Rows from block 3 of the audio encoder, named by matrix and row number. Rows with one number belong to one attention dimension. Each number is 128 + 32 x the weight over its row's rms, rounded and kept within 0 to 255. All counts start at 0. Numbers have three digits each. After the name is the row's rms in percent of the matrix's.
# v: attention query, key and value (stacked) (encoder.blocks.3.attn.qkv.weight, 480x160, the v third), inputs 0-159
# proj: attention output (encoder.blocks.3.attn.proj.weight, 160x160, transposed), outputs 0-159
v.57 098:059112148146094147170095120119164084149150125105135110124136035127183034109121112145084102081120150095131103094142137132105081155114177072109126156096107116062156118120133117073178136113116115126072120095120130116173094094152134134146126164153120087153116141123135113108181155145146174093174102109154156115143070149146145158104084125131115118178191049139100111101122125153167161163111113143078129149118130097139097110149141138137081132174128151097178127127084145171014155103073186
proj.57 096:194122078101207118161150104119106119119140079155099111205141130179118123168108134115159122161142091155155081102121128115037112143138158145092064096179105082136148131098109115219108087123163114181234118161145123146094128131096147176153140051121169183126174121110113099153136114078135110179117095161151126132090145100120123070117150059112143108129089170123138170097137133105144134142129101097115143133153112147116138155072147089151131120149157069134092150127169118110175082121144125
v.58 098:172089153093104078140111159104126112132166078134122090141152089050178117081160137150145133127165162148073136159167118108078095153163109161163166162129143123137124048136157107140145142146130124141073106115195154133106055117119133115185126126133065117160140152215136104132108169052157068137096151133088152159096137211101135151120120151107137151106106185089115146132112180078129178147009072142112119096151145155119156094126128130097088136148134120133116126111151099129117101129123138
proj.58 097:179172124118113138088126080200113139118132136082150128120104152209096071112111145086113136119069122148141100184045169153119150154179122134120126133190112141085041149098128160123153124115118110143136100142058125106149191096170149163098102154221116116142121088088159133140134122197169185120185106153109089103151152096077136160103072123128130106106141130154123125147148110133140077126174135149158156197111151094128114102145104111166123080129132097136143176186134114152081168133157157
v.59 096:145144086108138129094130123130140124115137168056117139160101176105113135105130140184160137125111074143100077141114159053144114110070086210068126154095138097164060145134096144105172150126196147117142132120099151041119126097137172136106122117135150106130105105115113095104117147134174136161179083076117175093186114070106123120076147125118122057083090081175113134157124199120158157104134130182110139132081167144087119127177160106146157143181128129154120203093153130164162141087153136
proj.59 101:102187153124151146165085135126133106189096151228145154128078115120085138097126164092110095108122189101088144157154090093135173131120069058086138087146116149139136114090114163128129072198100141083118119090154086180090103101088125092123144163085117127138154089143162175129167171144123126077136146151141131104074143160134224128155147166103151106184125144072091121157109112162149094085090119097107161105119140082144135114116135132145069136142174141115085113188140133079146107127086081
v.60 093:150171109114146157127160093092159107156105132143167095198136159119074116186096105077138127127139190132088100136122140170108143086096144168099065150152142121186108147091124123144158105082081186118163128200117109123172131172159173101170123100144142165074064141146130097097160106102079132123083080134110149109171132140146146148063141097094138105137199120049132101140077108113153106129149148153121107165068173102162106084094108096094188122136134179127148166118132138106170206145137124
proj.60 087:117107097136127116156080147145186143133129100168166143123104141168103154125125179141143160173108090087170107130146102096142119168104148172150136162092112111117218069160121106163063151176189123110121188119126157106066149078123083140117124156080134109148198148162155145127129108142185123098122186131184152125141113098129138183192087176134102155145119101193126097085165127137087125119112135090094122148185089174091194164165142102100064151131116105170079156137124158124106069147102140
v.61 100:050116125141139088152097152162129121096142103156154130084119108098136085042096163145121081108144118106114137208209119101240162117129115121116097126147079110148172111134115139130137109163147118189140140075107194073113122104186126180095130128165160141126193114097159119129129138164109112125124131136125122092101164161167082120119100171143109140155143039148127118124162151150154102071147139163090170180126070137133053142088130148114123173156109143115191085160134155124134156115131121
proj.61 102:141122121099145143179129133142098115134123099130126113210115186150146180129112126146081116139202130095144133145095100102080096113133115129112135133117175074146115153075134124162181143102156114117174039162160085157133114183139106107162107087137083170140058092118077123120101081111125116123129122122142165173157099157169124152111194087119122099104037197105137136111171182123129104165121123097131128092111160154092192187151093155153172141155127127140065164129142098131177063086101153
v.62 096:083125198126104122189111072099103119133122155167102124143174086100138085100089127093123200160203116152100120085063124091082098152111138107102176156115156123087070113122124074090126201110155110120206093118157145126150197134127184122197110139127118138086101112106109160148121111071140093164196120133126127078139119096106100151138115164128179125076149136116159102140164190135111116104128177129142126149195179099130130066129115151133136098107163121120154193134131084119106158137109170
proj.62 094:171123128083174119115110133084153185119091149166129179129107089169105101186147106108142128088061111123119117166137151125170161167137143096141112136124141166120166120135093147203099063126051109130113170091171093172086104097155124134094157127117131100148093122211167196128178155133163136169078060078131110094098154112073160104117152105118140126146085173153100135119105069117175122179108151094116130124136073128118104132149147102082126167175166165143138134118176169101184162071132148
v.63 097:113146144116126129123049180130158193082137076088155067068098108144150121118113133151146114084187117143122123176171158181094105119126086098100141162165158116123092182059136099090097132098134062143106157113102116170141142089169156164099140134135157148115144128122147134207153148144139085148140135087113128136088128151171149137148188132135147128147124148153056111120183115197173103076193119107115134150180131148122153153143061111150139162087131126129186190188109100095112116108187107
proj.63 099:130070137141148105158135112129098119168158168098089147162120137158110154135175126103078152136132128098150131123156074098099192116100150152159132125126155108133137139160137159195169137091141168122150103128180135170115120148105084109086132054133104104103118119168072101115140105081155140151099053163203148127127135182080075092066132117068129147120114161138150058155122140059109118106123093160180111143077111107165164190118146141079126126186106167085125079139163174092145053081108110
v.64 098:106188123127165138156120085082109166131115083128116144081113104162125183128172140093085102127115127137159116114112149096096148115087102134132067066180175137120169160111158128136170167087062148061091135160189114130113122116110086118064150127102149161096159130143106118197117140120191135082110114122151147125081092184105103093100099140071132161067119118135110118124099125059118101024108106131085093079134109141176170105101164144103133119153140101182159134162048113123120114152142091
proj.64 101:131114162137152129105099158130102096065120129125129167196113134081066108107106129110160129107155132078075075144157052138178092097181157100096161191066124131147086070127138138181182129160185140131143165117075172111147091131165094156172100169148155106148095151099156125135153106121120077098149125175090198102120133093119078102145157109138138100141128117181135108130142145123191132129107162068106120130100146169139133153137126174163140154095189108116105149035146104150182137108077148
v.65 103:128130179155153106145142115146070152141081131153113173131058177125151161103064129154141144149224127142158150050132087108149120121074146090131109101131125156040138108125103158122116133125187139123102155127129111134141131190141093181163140121132118119163140093104123135092142140131155064104141175117154178130042102113117097076097130172107101158086127172121131114093082161147099132172093152126135079094211085167192098107146153166088144125154114084095135117114129164152102172097150081
proj.65 102:166086176186101137095115068125171148081133069119138126089175097127147138107122090184121088114116180107122117195113086162171153096129103049129175114048133166101104124098195141126169184105138176123083124162084200123141079116126114121088114148150117105101082135090183112154088082133138171148141085102061109171165120137136078138114123082125127109117086146093113117150144141174150119128089160115132137114024114089114155159140097132136167162117142146152104150136122120186147128145110122