From a checkpoint of a small encoder-decoder audio transcriber.
Data: trained on read English sentences (LibriTTS-R), 15625 training examples, 37.7 epochs.
Rows from block 3 of the audio encoder of a small encoder-decoder audio transcriber, named by matrix and row number. Rows with one number within an expert belong to one neuron, the router's apart. Each number is 500 + 40 x the weight over its row's rms, rounded and kept within 0 to 999. All counts start at 0. Numbers have three digits each.
Before each expert's rows are labels from the 100 clips, of 14976, where the router gives the expert most weight on average: "loudest" is the band of the loudest frequency at the time of the peak; "responds to" is what is common among them. Only what is clearly more common there than usual is listed. The data: read English sentences (LibriTTS-R).
# router: slot weights (encoder.blocks.3.mlp.router.weight, 32x160), inputs 80-159
# up: expert up (encoder.blocks.3.mlp.up, 16x32x160), inputs 80-159
# down: expert down (encoder.blocks.3.mlp.down, 16x160x32, transposed), outputs 80-159

# expert 0
loudest: 4000 to 8000 Hz
responds to: the word "for"
router.0:517487552543522453430431507482470439519473478458551478453510462499468451408524497353516468435514483507470446508544529523454564487425529496521490482501518564514483503508484473470489418535507495516492517514431441474497538499527472514450489481
router.1:477486469519439538460561494510494540526490501516557527519533421497434545478498523504540523418463455514523437531573457536493542472512516453470488513437511509516551484509428524497460550482448526439475456502462485462507523515468529557443545433
up.0:483522479549538530471537501483498481477537542531433417495547597459532527553468563496533498559481519528491566517482518460512492474454524485517470466613516489487515497546486507598387496445454462561542516470420478512512489507493478502457501513
down.0:546505510462475560506466477524515569543494505504494552497464504483496500478432508484511474488482522459534466554522525478497563489453478494529525514489515539628521540436464478436517414485472503505503486445534570481516449562546516483553583469
up.1:508421488520516468457484494515446533561511548491543529537497455503465515508489467550467538438459487525462458442549523475473489483537542466467556494440493512508528515422511519464526523558519561534431479539609448549579428566473511499490551441
down.1:575459534513458554545509487460537545488540509532462539516562519497520463520434472599446565481471504547547600561492466460475464542487515411456559506484530512464498493539568470543500524442501458500474504520481500518496519533523556579466484537
up.2:460515516470499497511484507525455500570502520486509538529550527506533531518483518507464547490505469530439492429526522511425533485577519452472462486429523494505482538503560490479516505503479547476499514537559471580574482515463493519488575469
down.2:523425546457459451495452461481547505430457523490476564504468470494490438542557481504490508436462500494503538522462562510517421533477465558488582507532515512409470485511497496513500578518456483452492516502415482510511499534487463562430433537
up.3:509591422510492552526530484521525495432480516514465489465509515461577500512524515419534494484508563496540598553546480485562551514420462502518518494559571505470507523555467521579424538526488417448491531574448548460424529491527494475516503532
down.3:538548494504535540506493488491482586462481546533508478489455547520471572517484529476547529483450577449497408477511464482471504552506513523482418538491475517566491482607430496508554434508494520514459530492592485532491498474548500488520555539

# expert 9
loudest: 250 to 500 Hz
responds to: the word "was"; the word "with"
router.18:455517532531476412537489507545437402415534542448503471523506489584434446470555549527475461493550484504463481526406540503448480506483491483424492529483500480426420493484509513436528442445504485511534492532467504432503509413479462419534478486
router.19:523505534535497454512448452485514523502467502487596505510467446440465535445486551522499455504519463504409470451494489464545490423475485481469543502441425509431424433491524497492482425429518553522580491500484430486452495487521483500450555511
up.0:514558547513507528538553465444517488472499497492459456504498511431476526526501536537590519507534642454474499470516465427479519454462534480488564544509420476539497500486506459522485477512591464489507515486490537530470489481478457483555489537
down.0:409540518464473510432504476517487490518458432465478484530563464501497531473491497487527530504506486473564502552551515466552445578434525601502457511559546597494600460515489491501429505512474509539504503509495576508507446521530500478547484522
up.1:564490499479545514517556519460522525521528470556486442528535475454530480517485493582517507593498597541529586483537487448503462473445571557514539517563467530518521489435484467416442532544490431481532438498549512467451484518447499481523495562
down.1:482583555535510526463593549498542544511465472435507476504541517514480495497431511440530527506482475493451508553485493535544471560439524505435451467467554502481566491536520490561499513504516560470488502525446507495476468545493451456500470552
up.2:501520488490493518440528537590419494513500548459556507447517484563535447463516515434536541443514494508496510505462560476487522548595478485500519505438446494491502504583498534579441513428469456474478571532504413576565458504492539572482551428
down.2:489385490509536483467484410541519477535449495490505527490479551541546463470476413544481478508504395509525474486484462511511566454518511426532470493532478523487394496521493494505545549479438528498441503499533461498417500513473448492552495511
up.3:538530507431453494520506493542506460503513518542513471512481495515551463502458440481546538483454600494512488549530493431540533510468442543615512504471505507546549528517450500527561537567502471506523628486448575488495504564579477526517580550
down.3:486531508542480551484503479463497523474500476500467515486524474483479522585537526534503459504522555500544479427393497516488559447464605543483538456537493450539530447493463547527445500510525493505472468514504473527462496489488514508467488504

# expert 13
loudest: 500 to 1000 Hz
responds to: voice: male
router.26:464529504446459546579456562508517531572456482508526505519586424529540526495510522523510551559500467479544545489528428448523528451496517550550463438476503515548553404491451504463435454514529476513519559483564492522375527516528494528482510495
router.27:500573530470511426470431543494514532524492495491570528528493498525506476418548482496405508409528502555514454490589502478499526564404472505439462468456564585536416532513504522439433508537477512472505545456527516506482558517553507491470508502
up.0:488462528413492455551484522564481460453488462497449509470454463497477463436507459537510486479475488504492511501503455500463500496488490446555515547471571489491587478472416535469523522531496475484475490477489490606499486503540464433550425559
down.0:548478541507464417488506502511521453528487463442446500546478481510536528529496541497480485501527457471446485445596572484504556446493473533507454434501487492450502473451514581536445590494494525411463559547504505429501436512545450551494500518
up.1:447467602475470499514535520531497524515570471528559529479464482520523487559470405511509568514504451541457470402521478488445502489502528506480414475520472487521598513551478491512468537507519556526483453466528479534506443524557548569510510519
down.1:495416484558524495524499453521480465439469529457510537494485484495494430454510458478502510501407544467472518495519469466500497509490488525455561529417542561464516507453463535507569493438480526453441533443454454520527489516581453495497528534
up.2:491444501521522477463472487503476474465512499494481577440476475508459436477542482482535456504423443487423437573526546537504478469478466502490511540491517431428496527432536491557553550477536536466500495521425458516552511504489497485455504484
down.2:473469563537524455447444458443464501544440438507475473537507530497432475445459505447447554452582504540531534560574510566521497458502391514528506519478511514502477482505477492498449532538485506532431488537500519459533468565505453447481504440
up.3:423549478518442516449510560472526492505367464474497493545529484518509516493492596478550508493556500439537539482473447534514543524557490540494538481527464502500504500501504487499516418455501500483559549491513520478429569517534526496505475449
down.3:460486468459549629468488416530521431506554407504464438485533546471465455505569486507532464522497501537501497489482488492468520427501486503488535517600457476505513481482527394503458473464486526534548498507466550554474502511416523488522540520