Rows from block 2 of the audio encoder of a small encoder-decoder audio transcriber, named by matrix and row number. Rows with one number belong to one neuron. Each number is 128 + 24 x the weight over its row's rms, rounded and kept within 0 to 255. All counts start at 0.
After each neuron's rows are labels from the 100 clips, of 14976, where the neuron reaches its highest value: "loudest" is the band of the loudest frequency at the time of the peak; "responds to" is what is common among them. Only what is clearly more common there than usual is listed. The data: read English sentences (LibriTTS-R).
# fc1: second MLP up (encoder.blocks.2.mlp.fc1.weight, 480x160), inputs 96-127
# fc2: second MLP down (encoder.blocks.2.mlp.fc2.weight, 160x480, transposed), outputs 96-127

fc1.127 [143 102 133 123 123 108  99 129 110 143 126 142 111 130 130 106 123 144  69 126 117  68 131 134 105 111 143 132 116 140 156 104]
fc2.127 [127 125 135 155 161  77 124 130 145 157 136 117 119 167 126  90 115 164 133 141 132 135 163 126 117 137 187  98 126 129  99 132]
loudest: 250 to 500 Hz
responds to: voice: male

fc1.168 [123 103 124  99 103 153  91 137  99 148 131 166  67 120 128 134 134 115 124  82 155 101 130 125 151 127  64 119 112 132 167 106]
fc2.168 [112 125 183 154 115 112 128 167 148 165 164 170 104  98 165 139 123 134 104 144 123 113 118 125 133 128 111 141 119 111 115 115]
loudest: 4000 to 8000 Hz
responds to: voice: male

fc1.475 [114 135 101 101 138 153  86 142 122 168 111 100  86 138 133 134 195 125 128 155 116 128 102 144 148 175 111 126 118 161  97 134]
fc2.475 [142  94 176 118 180 150 145 127 168 133 188 143 116 139 159 125 170 149 165 144 130  89 122 176 121 109 143 142 117 153 113 141]
loudest: 500 to 1000 Hz; 1000 to 2000 Hz
responds to: the word "i"

fc1.320 [150  75 113 156 145 149 111 130 113 151 102 116  82  94 127 146 135 133 113 123 142 105 126 115 126 128 142 160  82 132 118 123]
fc2.320 [148 109 129 155 134 153 143 158 128 141 149 131 157 156 139 150 107 119 132  81 132  99 119 161 111  90 143 140 112 138 115 127]
loudest: 250 to 500 Hz
responds to: the word "be"

fc1.18 [152 146 108 136 135 125  71 123 126 156 135 116  94 113 135 141 168 126 142 154 148  77 105 108 155 106 136 121  64 151  96 106]
fc2.18 [114 115 156 142 152  97 149 147 111  95 129 162  68 158 135 105 124 113 138  94  97 102 122 150 110 147 172 126 111 115 133 102]
loudest: 500 to 1000 Hz
responds to: voice: male; the word "but"

fc1.2 [ 95 130 112 140 143 103 116 109 111 107 153 133  98 130 171 125 119 136 102 105 133 141 128 155  89 112 114 150 175  94  52 157]
fc2.2 [155  85 153 128 114 122 108 151 106 154 133 168 144 168 156 157 147 109 148 146 127  99  88  91  92 114 121 126 139 114 179 156]
loudest: 250 to 500 Hz
responds to: voice: male

fc1.263 [ 78  93 141 118 172 128 136  76 168 139 147 112 108 133 130 102 154 139  93 122 151 124 125 133 106 115 133  89 133  76 150  68]
fc2.263 [138 106 154 111 100 150 120 105 106 150 130 146 148 127 131  81 121 105 116 144 116 115 146 129 103 133 108 154 127 167 138 141]
loudest: 250 to 500 Hz
responds to: the word "you"

fc1.19 [ 84 170 105 132  98 156 144 107 123 131 115 114 116 111 130 132 139 121 129 136 135 128  77 114 144 106  99 162 111 102  85 118]
fc2.19 [141  88 151 161 192 142 118 123 144 153 146  87 135 125 166 128 124 142 147 146 132 143 141 159 141 104 184  93 110 112 121 115]
loudest: 500 to 1000 Hz
responds to: voice: male

fc1.466 [133 100 138 105  74 128 111 140 137 102 126 156 149 164 119 154 109 131 113 113 111  66 109 150 121  97 157 130 120  77 137 110]
fc2.466 [155 138 115  89 143 154 156 135 153  93 139 127 149 146 109 159 161 132 123 147 183 165 156 109 159 162 136 105 125 122 125 114]
loudest: 2000 to 4000 Hz
responds to: voice: male

fc1.412 [138 114 118 144 153 121 112 125 112 156 127 114 156  98 154 150 121  88 141 121 129 130 114 111 112 108 140 189 111 127 143  89]
fc2.412 [103 139 131 119 139 161 127  87 113 142 107 136 150 111 127 125 140 104  83 110 140 138 114 141 111 128 134 117 142 162 101 158]
loudest: 2000 to 4000 Hz
responds to: the word "she"

fc1.254 [103 126 127 158 130  95  56 143 131 103 150  92 105 134 138  96 165 101 135 121 111  83  92 117 130 148 127 144 110 173 155 128]
fc2.254 [147 129 143 101 135 123 129 182 128 147 142 131 129 145 124 113 135 104 150 166 137 149 100 118 183 127 154 157 102 140 167 161]
loudest: 500 to 1000 Hz; 250 to 500 Hz
responds to: voice: male

fc1.456 [107 128 120 109 127 121 148  95 133 139 130 115 175 105 140 113 122 114 111  95 105 119 141 118 132 120 125  92 130 127 104 153]
fc2.456 [113 191 122 114 121 139 108 133  86 137  77 126 119  86 121  94 107 129 112 114 136 148 119 144 135 177 127 142 148 137 121 125]
loudest: 1000 to 2000 Hz
responds to: voice: female

fc1.27 [166 115 108 147 137 150 109 101 149 136 124  45 120 135 136  93 135 111 156 100 170 136 102  76 177 118 131 105 128 152 118 105]
fc2.27 [106 138 144 133 150 120 177 109 157 112 157 119 155 125  83 149 141 143 115 137 145 154 147 109 142 105 118 106 143 131 137 129]
loudest: 250 to 500 Hz
responds to: the word "you"

fc1.387 [102 144 173  95 131 124 149 158 163 145 137 143 120 111 147 110 148 145 147 147 119 129 134 144 136 126  95 165 117 136 162 108]
fc2.387 [143  91  97 135  95  99 162 133 125 126 100  81 126  92 130 156  95 130  86 103 130 204 146 108 102 113 127 125 174 136 130 116]
loudest: 250 to 500 Hz
responds to: voice: male

fc1.395 [136  79 132 118 115 151  99 124 104 105 127 120 145 136 109 131 130 128 112 119 152 123 141 122 137 113 109 146  93 158 146 147]
fc2.395 [111 142  73 127 108 116 170 101 116 152 151 112 153 115 107  89 158 122 110  66 159 169  81 117 155 145 129 120 126 150  98 128]
loudest: 500 to 1000 Hz
responds to: the word "what"

fc1.86 [101 150 146 109  91 140 154 106 120 108 145 119 117 161 144 136 143 122 110 154 121 125  81 133 153 169 109 108 123  97 157 131]
fc2.86 [158 114 149 138 113 116 128 105 108  93  93 101 162 138  94 173 151 147 117 142 135 134 114 137 116  94 126 116 136  76  95 136]
loudest: 4000 to 8000 Hz
responds to: the word "was"; the word "his"

fc1.339 [112  95 101  95  95 158 119  73 139 131  92 129 103 129 138 141  93 122 117 137 114  88 105 122 126 116  64 133 107 107 127 143]
fc2.339 [163 169 154 121 151 151 122 150 106 178 139 150 156 164 147 154 112 128  89 135 138 153  97 150 123 144 162 139 120 149  97 111]
loudest: 500 to 1000 Hz; 1000 to 2000 Hz
responds to: voice: male