config.toml
train_examples = 15625
encoder_norm = "rmsnorm"
encoder_qk_norm = false
encoder_slots_per_expert = 2
decoder_norm = "layernorm_no_bias"
decoder_activation = "gelu"
decoder_parallel_block = false
decoder_cross_attention_every = 1
residual_init = "scaled_by_depth"
beta1 = 0.9
eps = 1e-06
lr_schedule = "cosine"
weight_decay = 0.2
Rows from block 2 of the audio encoder of a small encoder-decoder audio transcriber, named by matrix and row number. Rows with one number belong to one neuron. Each number is 128 + 24 x the weight over its row's rms, rounded and kept within 0 to 255. All counts start at 0. Numbers have three digits each.
After each neuron's rows are labels from the 100 clips, of 14976, where the neuron reaches its highest value: "strongest on" is what is common among them. Only what is clearly more common there than usual is listed. The data: read English sentences (LibriTTS-R). In brackets: how many of the 100, against the usual share in percent.
# fc1: second MLP up (encoder.blocks.2.mlp.fc1.weight, 480x160), inputs 64-95
# fc2: second MLP down (encoder.blocks.2.mlp.fc2.weight, 160x480, transposed), outputs 64-95

fc1.27:115107139126113123137107128126140137103151093089146131110104131110148091130131137098060117133111
fc2.27:150135123164103175121140160158115104125156144112172134154199132147096131144154173082138142157083
strongest on: the word "you" (38 vs 14.5)

fc1.132:052136130104141134114122131118135115068132125134119117139133085113132143160141073159144145111111
fc2.132:101082135089092142125143106126092112138142153135086140083118145148170157105120128113120123148168
strongest on: the word "had" (25 vs 8.1)

fc1.154:109105106115102113165109115109125150111136081105109099109134098121105088082108083127089133134126
fc2.154:138158108076143083137159190135147157158166124122162110119131129128108130119115146173180138110137
strongest on: voice: female (88 vs 51.8)

fc1.10:128110156100146140111085101076128118134149119114112084143133126158107118132083124161128094108097
fc2.10:115105132099129126138071120080130144120129104122083162140114125108133130179126148113133159141090
strongest on: the word "not" (25 vs 9.1)

fc1.361:114110152089127073142126113120090098156145098150101098124123123108105145069150107088082171135137
fc2.361:118147130132130151140105111067155157127116159117109143135091140105156113171151123107149143134096
strongest on: the word "was" (37 vs 15.9)

fc1.169:099140155142140143121167111120129066106172129161128159112133097103092156080167108149116094124129
fc2.169:073155158177170141101151146162113114087133104102105114129113102180110131157133127097118094130118
strongest on: the word "you" (57 vs 14.5)

fc1.76:113118091152165150073114102092146087119133125122120132124133145104087103166155130130140131127137
fc2.76:148125129129161100129120133102115124155142179149163141155109148114148105120137138140094138135154
strongest on: the word "the" (74 vs 48.8)

fc1.40:150080139122100107108121142096130100115136122072139083133092129110089132137121115127080099143094
fc2.40:128127135157141139143138095166114160146165133159095086095156149112180140154114144162121103125131
strongest on: the word "not" (26 vs 9.1)

fc1.479:124114124122108115098135137137142121116095117108139101104128089132117112166116081092150127108110
fc2.479:143135132141151122124191072134099141084115156132093156094113118151155136116141120149105107130161
strongest on: the word "had" (26 vs 8.1)

fc1.386:118140144112134116103105152135145131125177116116078106123129137146126134121180108126136076117125
fc2.386:141135160119100170117161126149104149111121133143101162109090156142122168142142108110158105140171
strongest on: the word "and" (78 vs 31.9)

fc1.395:171138169119141078072137141100134078097164123101128108133127130071096063164093100125158114121118
fc2.395:121126119111158150151147108096158178131116128143121145132136129137133108134121112149096132171122
strongest on: the word "what" (25 vs 4.2)

fc1.322:137104125151157175052105117102139090070164114094130125082131079100103115153150104111113130110171
fc2.322:117122139132113154119119152105112088143169136152157109157135128152149104147142155101092087135134
strongest on: the word "you" (33 vs 14.5)

fc1.2:110070101117167153092137105129139160107119092132118144131137127129092111141089057122094145112137
fc2.2:138111094141097131135146116119149095140137130141101104120138114154173113136110132113105123180128
strongest on: voice: male (81 vs 48.2)

fc1.222:110124132118147131124152107133139124146099164122143119136134049132126091082143096102070103138142
fc2.222:121128138142126092105095070148170124145092116138093169137139177128120116146116108154156138091113
strongest on: the word "not" (26 vs 9.1)

fc1.330:113121118132151114111088117108144115131101131134133115126114125142135102141115085139141075125119
fc2.330:116116120120139136136132143107123116124119115099153137128140118123157091102118134110117120138085
strongest on: the word "was" (42 vs 15.9)

fc1.412:108118094101106122069136153137137094103144113099136129113119128145106106132153156114153152076058
fc2.412:126139127131134089156137134119138149137100148101125118136143132172149093112135120101100129150185
strongest on: the word "she" (38 vs 8.5)

fc1.263:101089124121122130114163121150135099119120138130109104109131126105118145141099117118089107133100
fc2.263:122179121150168093092157129127162159097127135176129101129091170141161137115100158142120116126108
strongest on: the word "you" (33 vs 14.5)

fc1.86:139125152130118130131144092103122115101120105108141122089090111145107149141094066133126124149118
fc2.86:142123127138158060132125178126119103147090146126176116122082159119125130086108108157151149154108
strongest on: the word "was" (40 vs 15.9); the word "his" (28 vs 9.8)

fc1.50:131073120101090107129130127126099080109107142131125085112103139102111124098140090115103154112117
fc2.50:119156138117148084156141137077141112102096071127108170154129136139147120124177155122133089136120
strongest on: voice: male (79 vs 48.2); the word "of" (60 vs 24.9)

fc1.272:103144146109116098099122176139150095104081119098160139114079167085171116123095108109084120120104
fc2.272:152125172156098139138087111140123171169133130117113095117128169140151083149133127137156140124091
strongest on: the word "but" (31 vs 9.3)

fc1.246:112088101087102118149135165126141101144132104125147082128082146133115157108114098115103069141119
fc2.246:132109125118101110102167167130127143149145096170144124124124149136106138089153115115171118167123
strongest on: the word "and" (69 vs 31.9)

fc1.46:143094133120108127109099103088128100132150113144135076089094163130051102116118121121159126104097
fc2.46:097178091116177092104135153145136146131096170110159123133163142053115119103119099112133133143111
strongest on: the word "was" (58 vs 15.9)

fc1.56:121119134123128147122133104127095083098113112127141094093109085112113116044153059140097095144113
fc2.56:121104113140123144115083162157135103133140093164131134137144132136134153108108147131124097175156
strongest on: the word "you" (41 vs 14.5)

fc1.97:108111098103155146119102118105118117107113109125106142124135122137107127088109134086100130083089
fc2.97:150108122101133145111096144099071134121125148131124146135147151182102136148119109130172109136137
strongest on: voice: female (78 vs 51.8)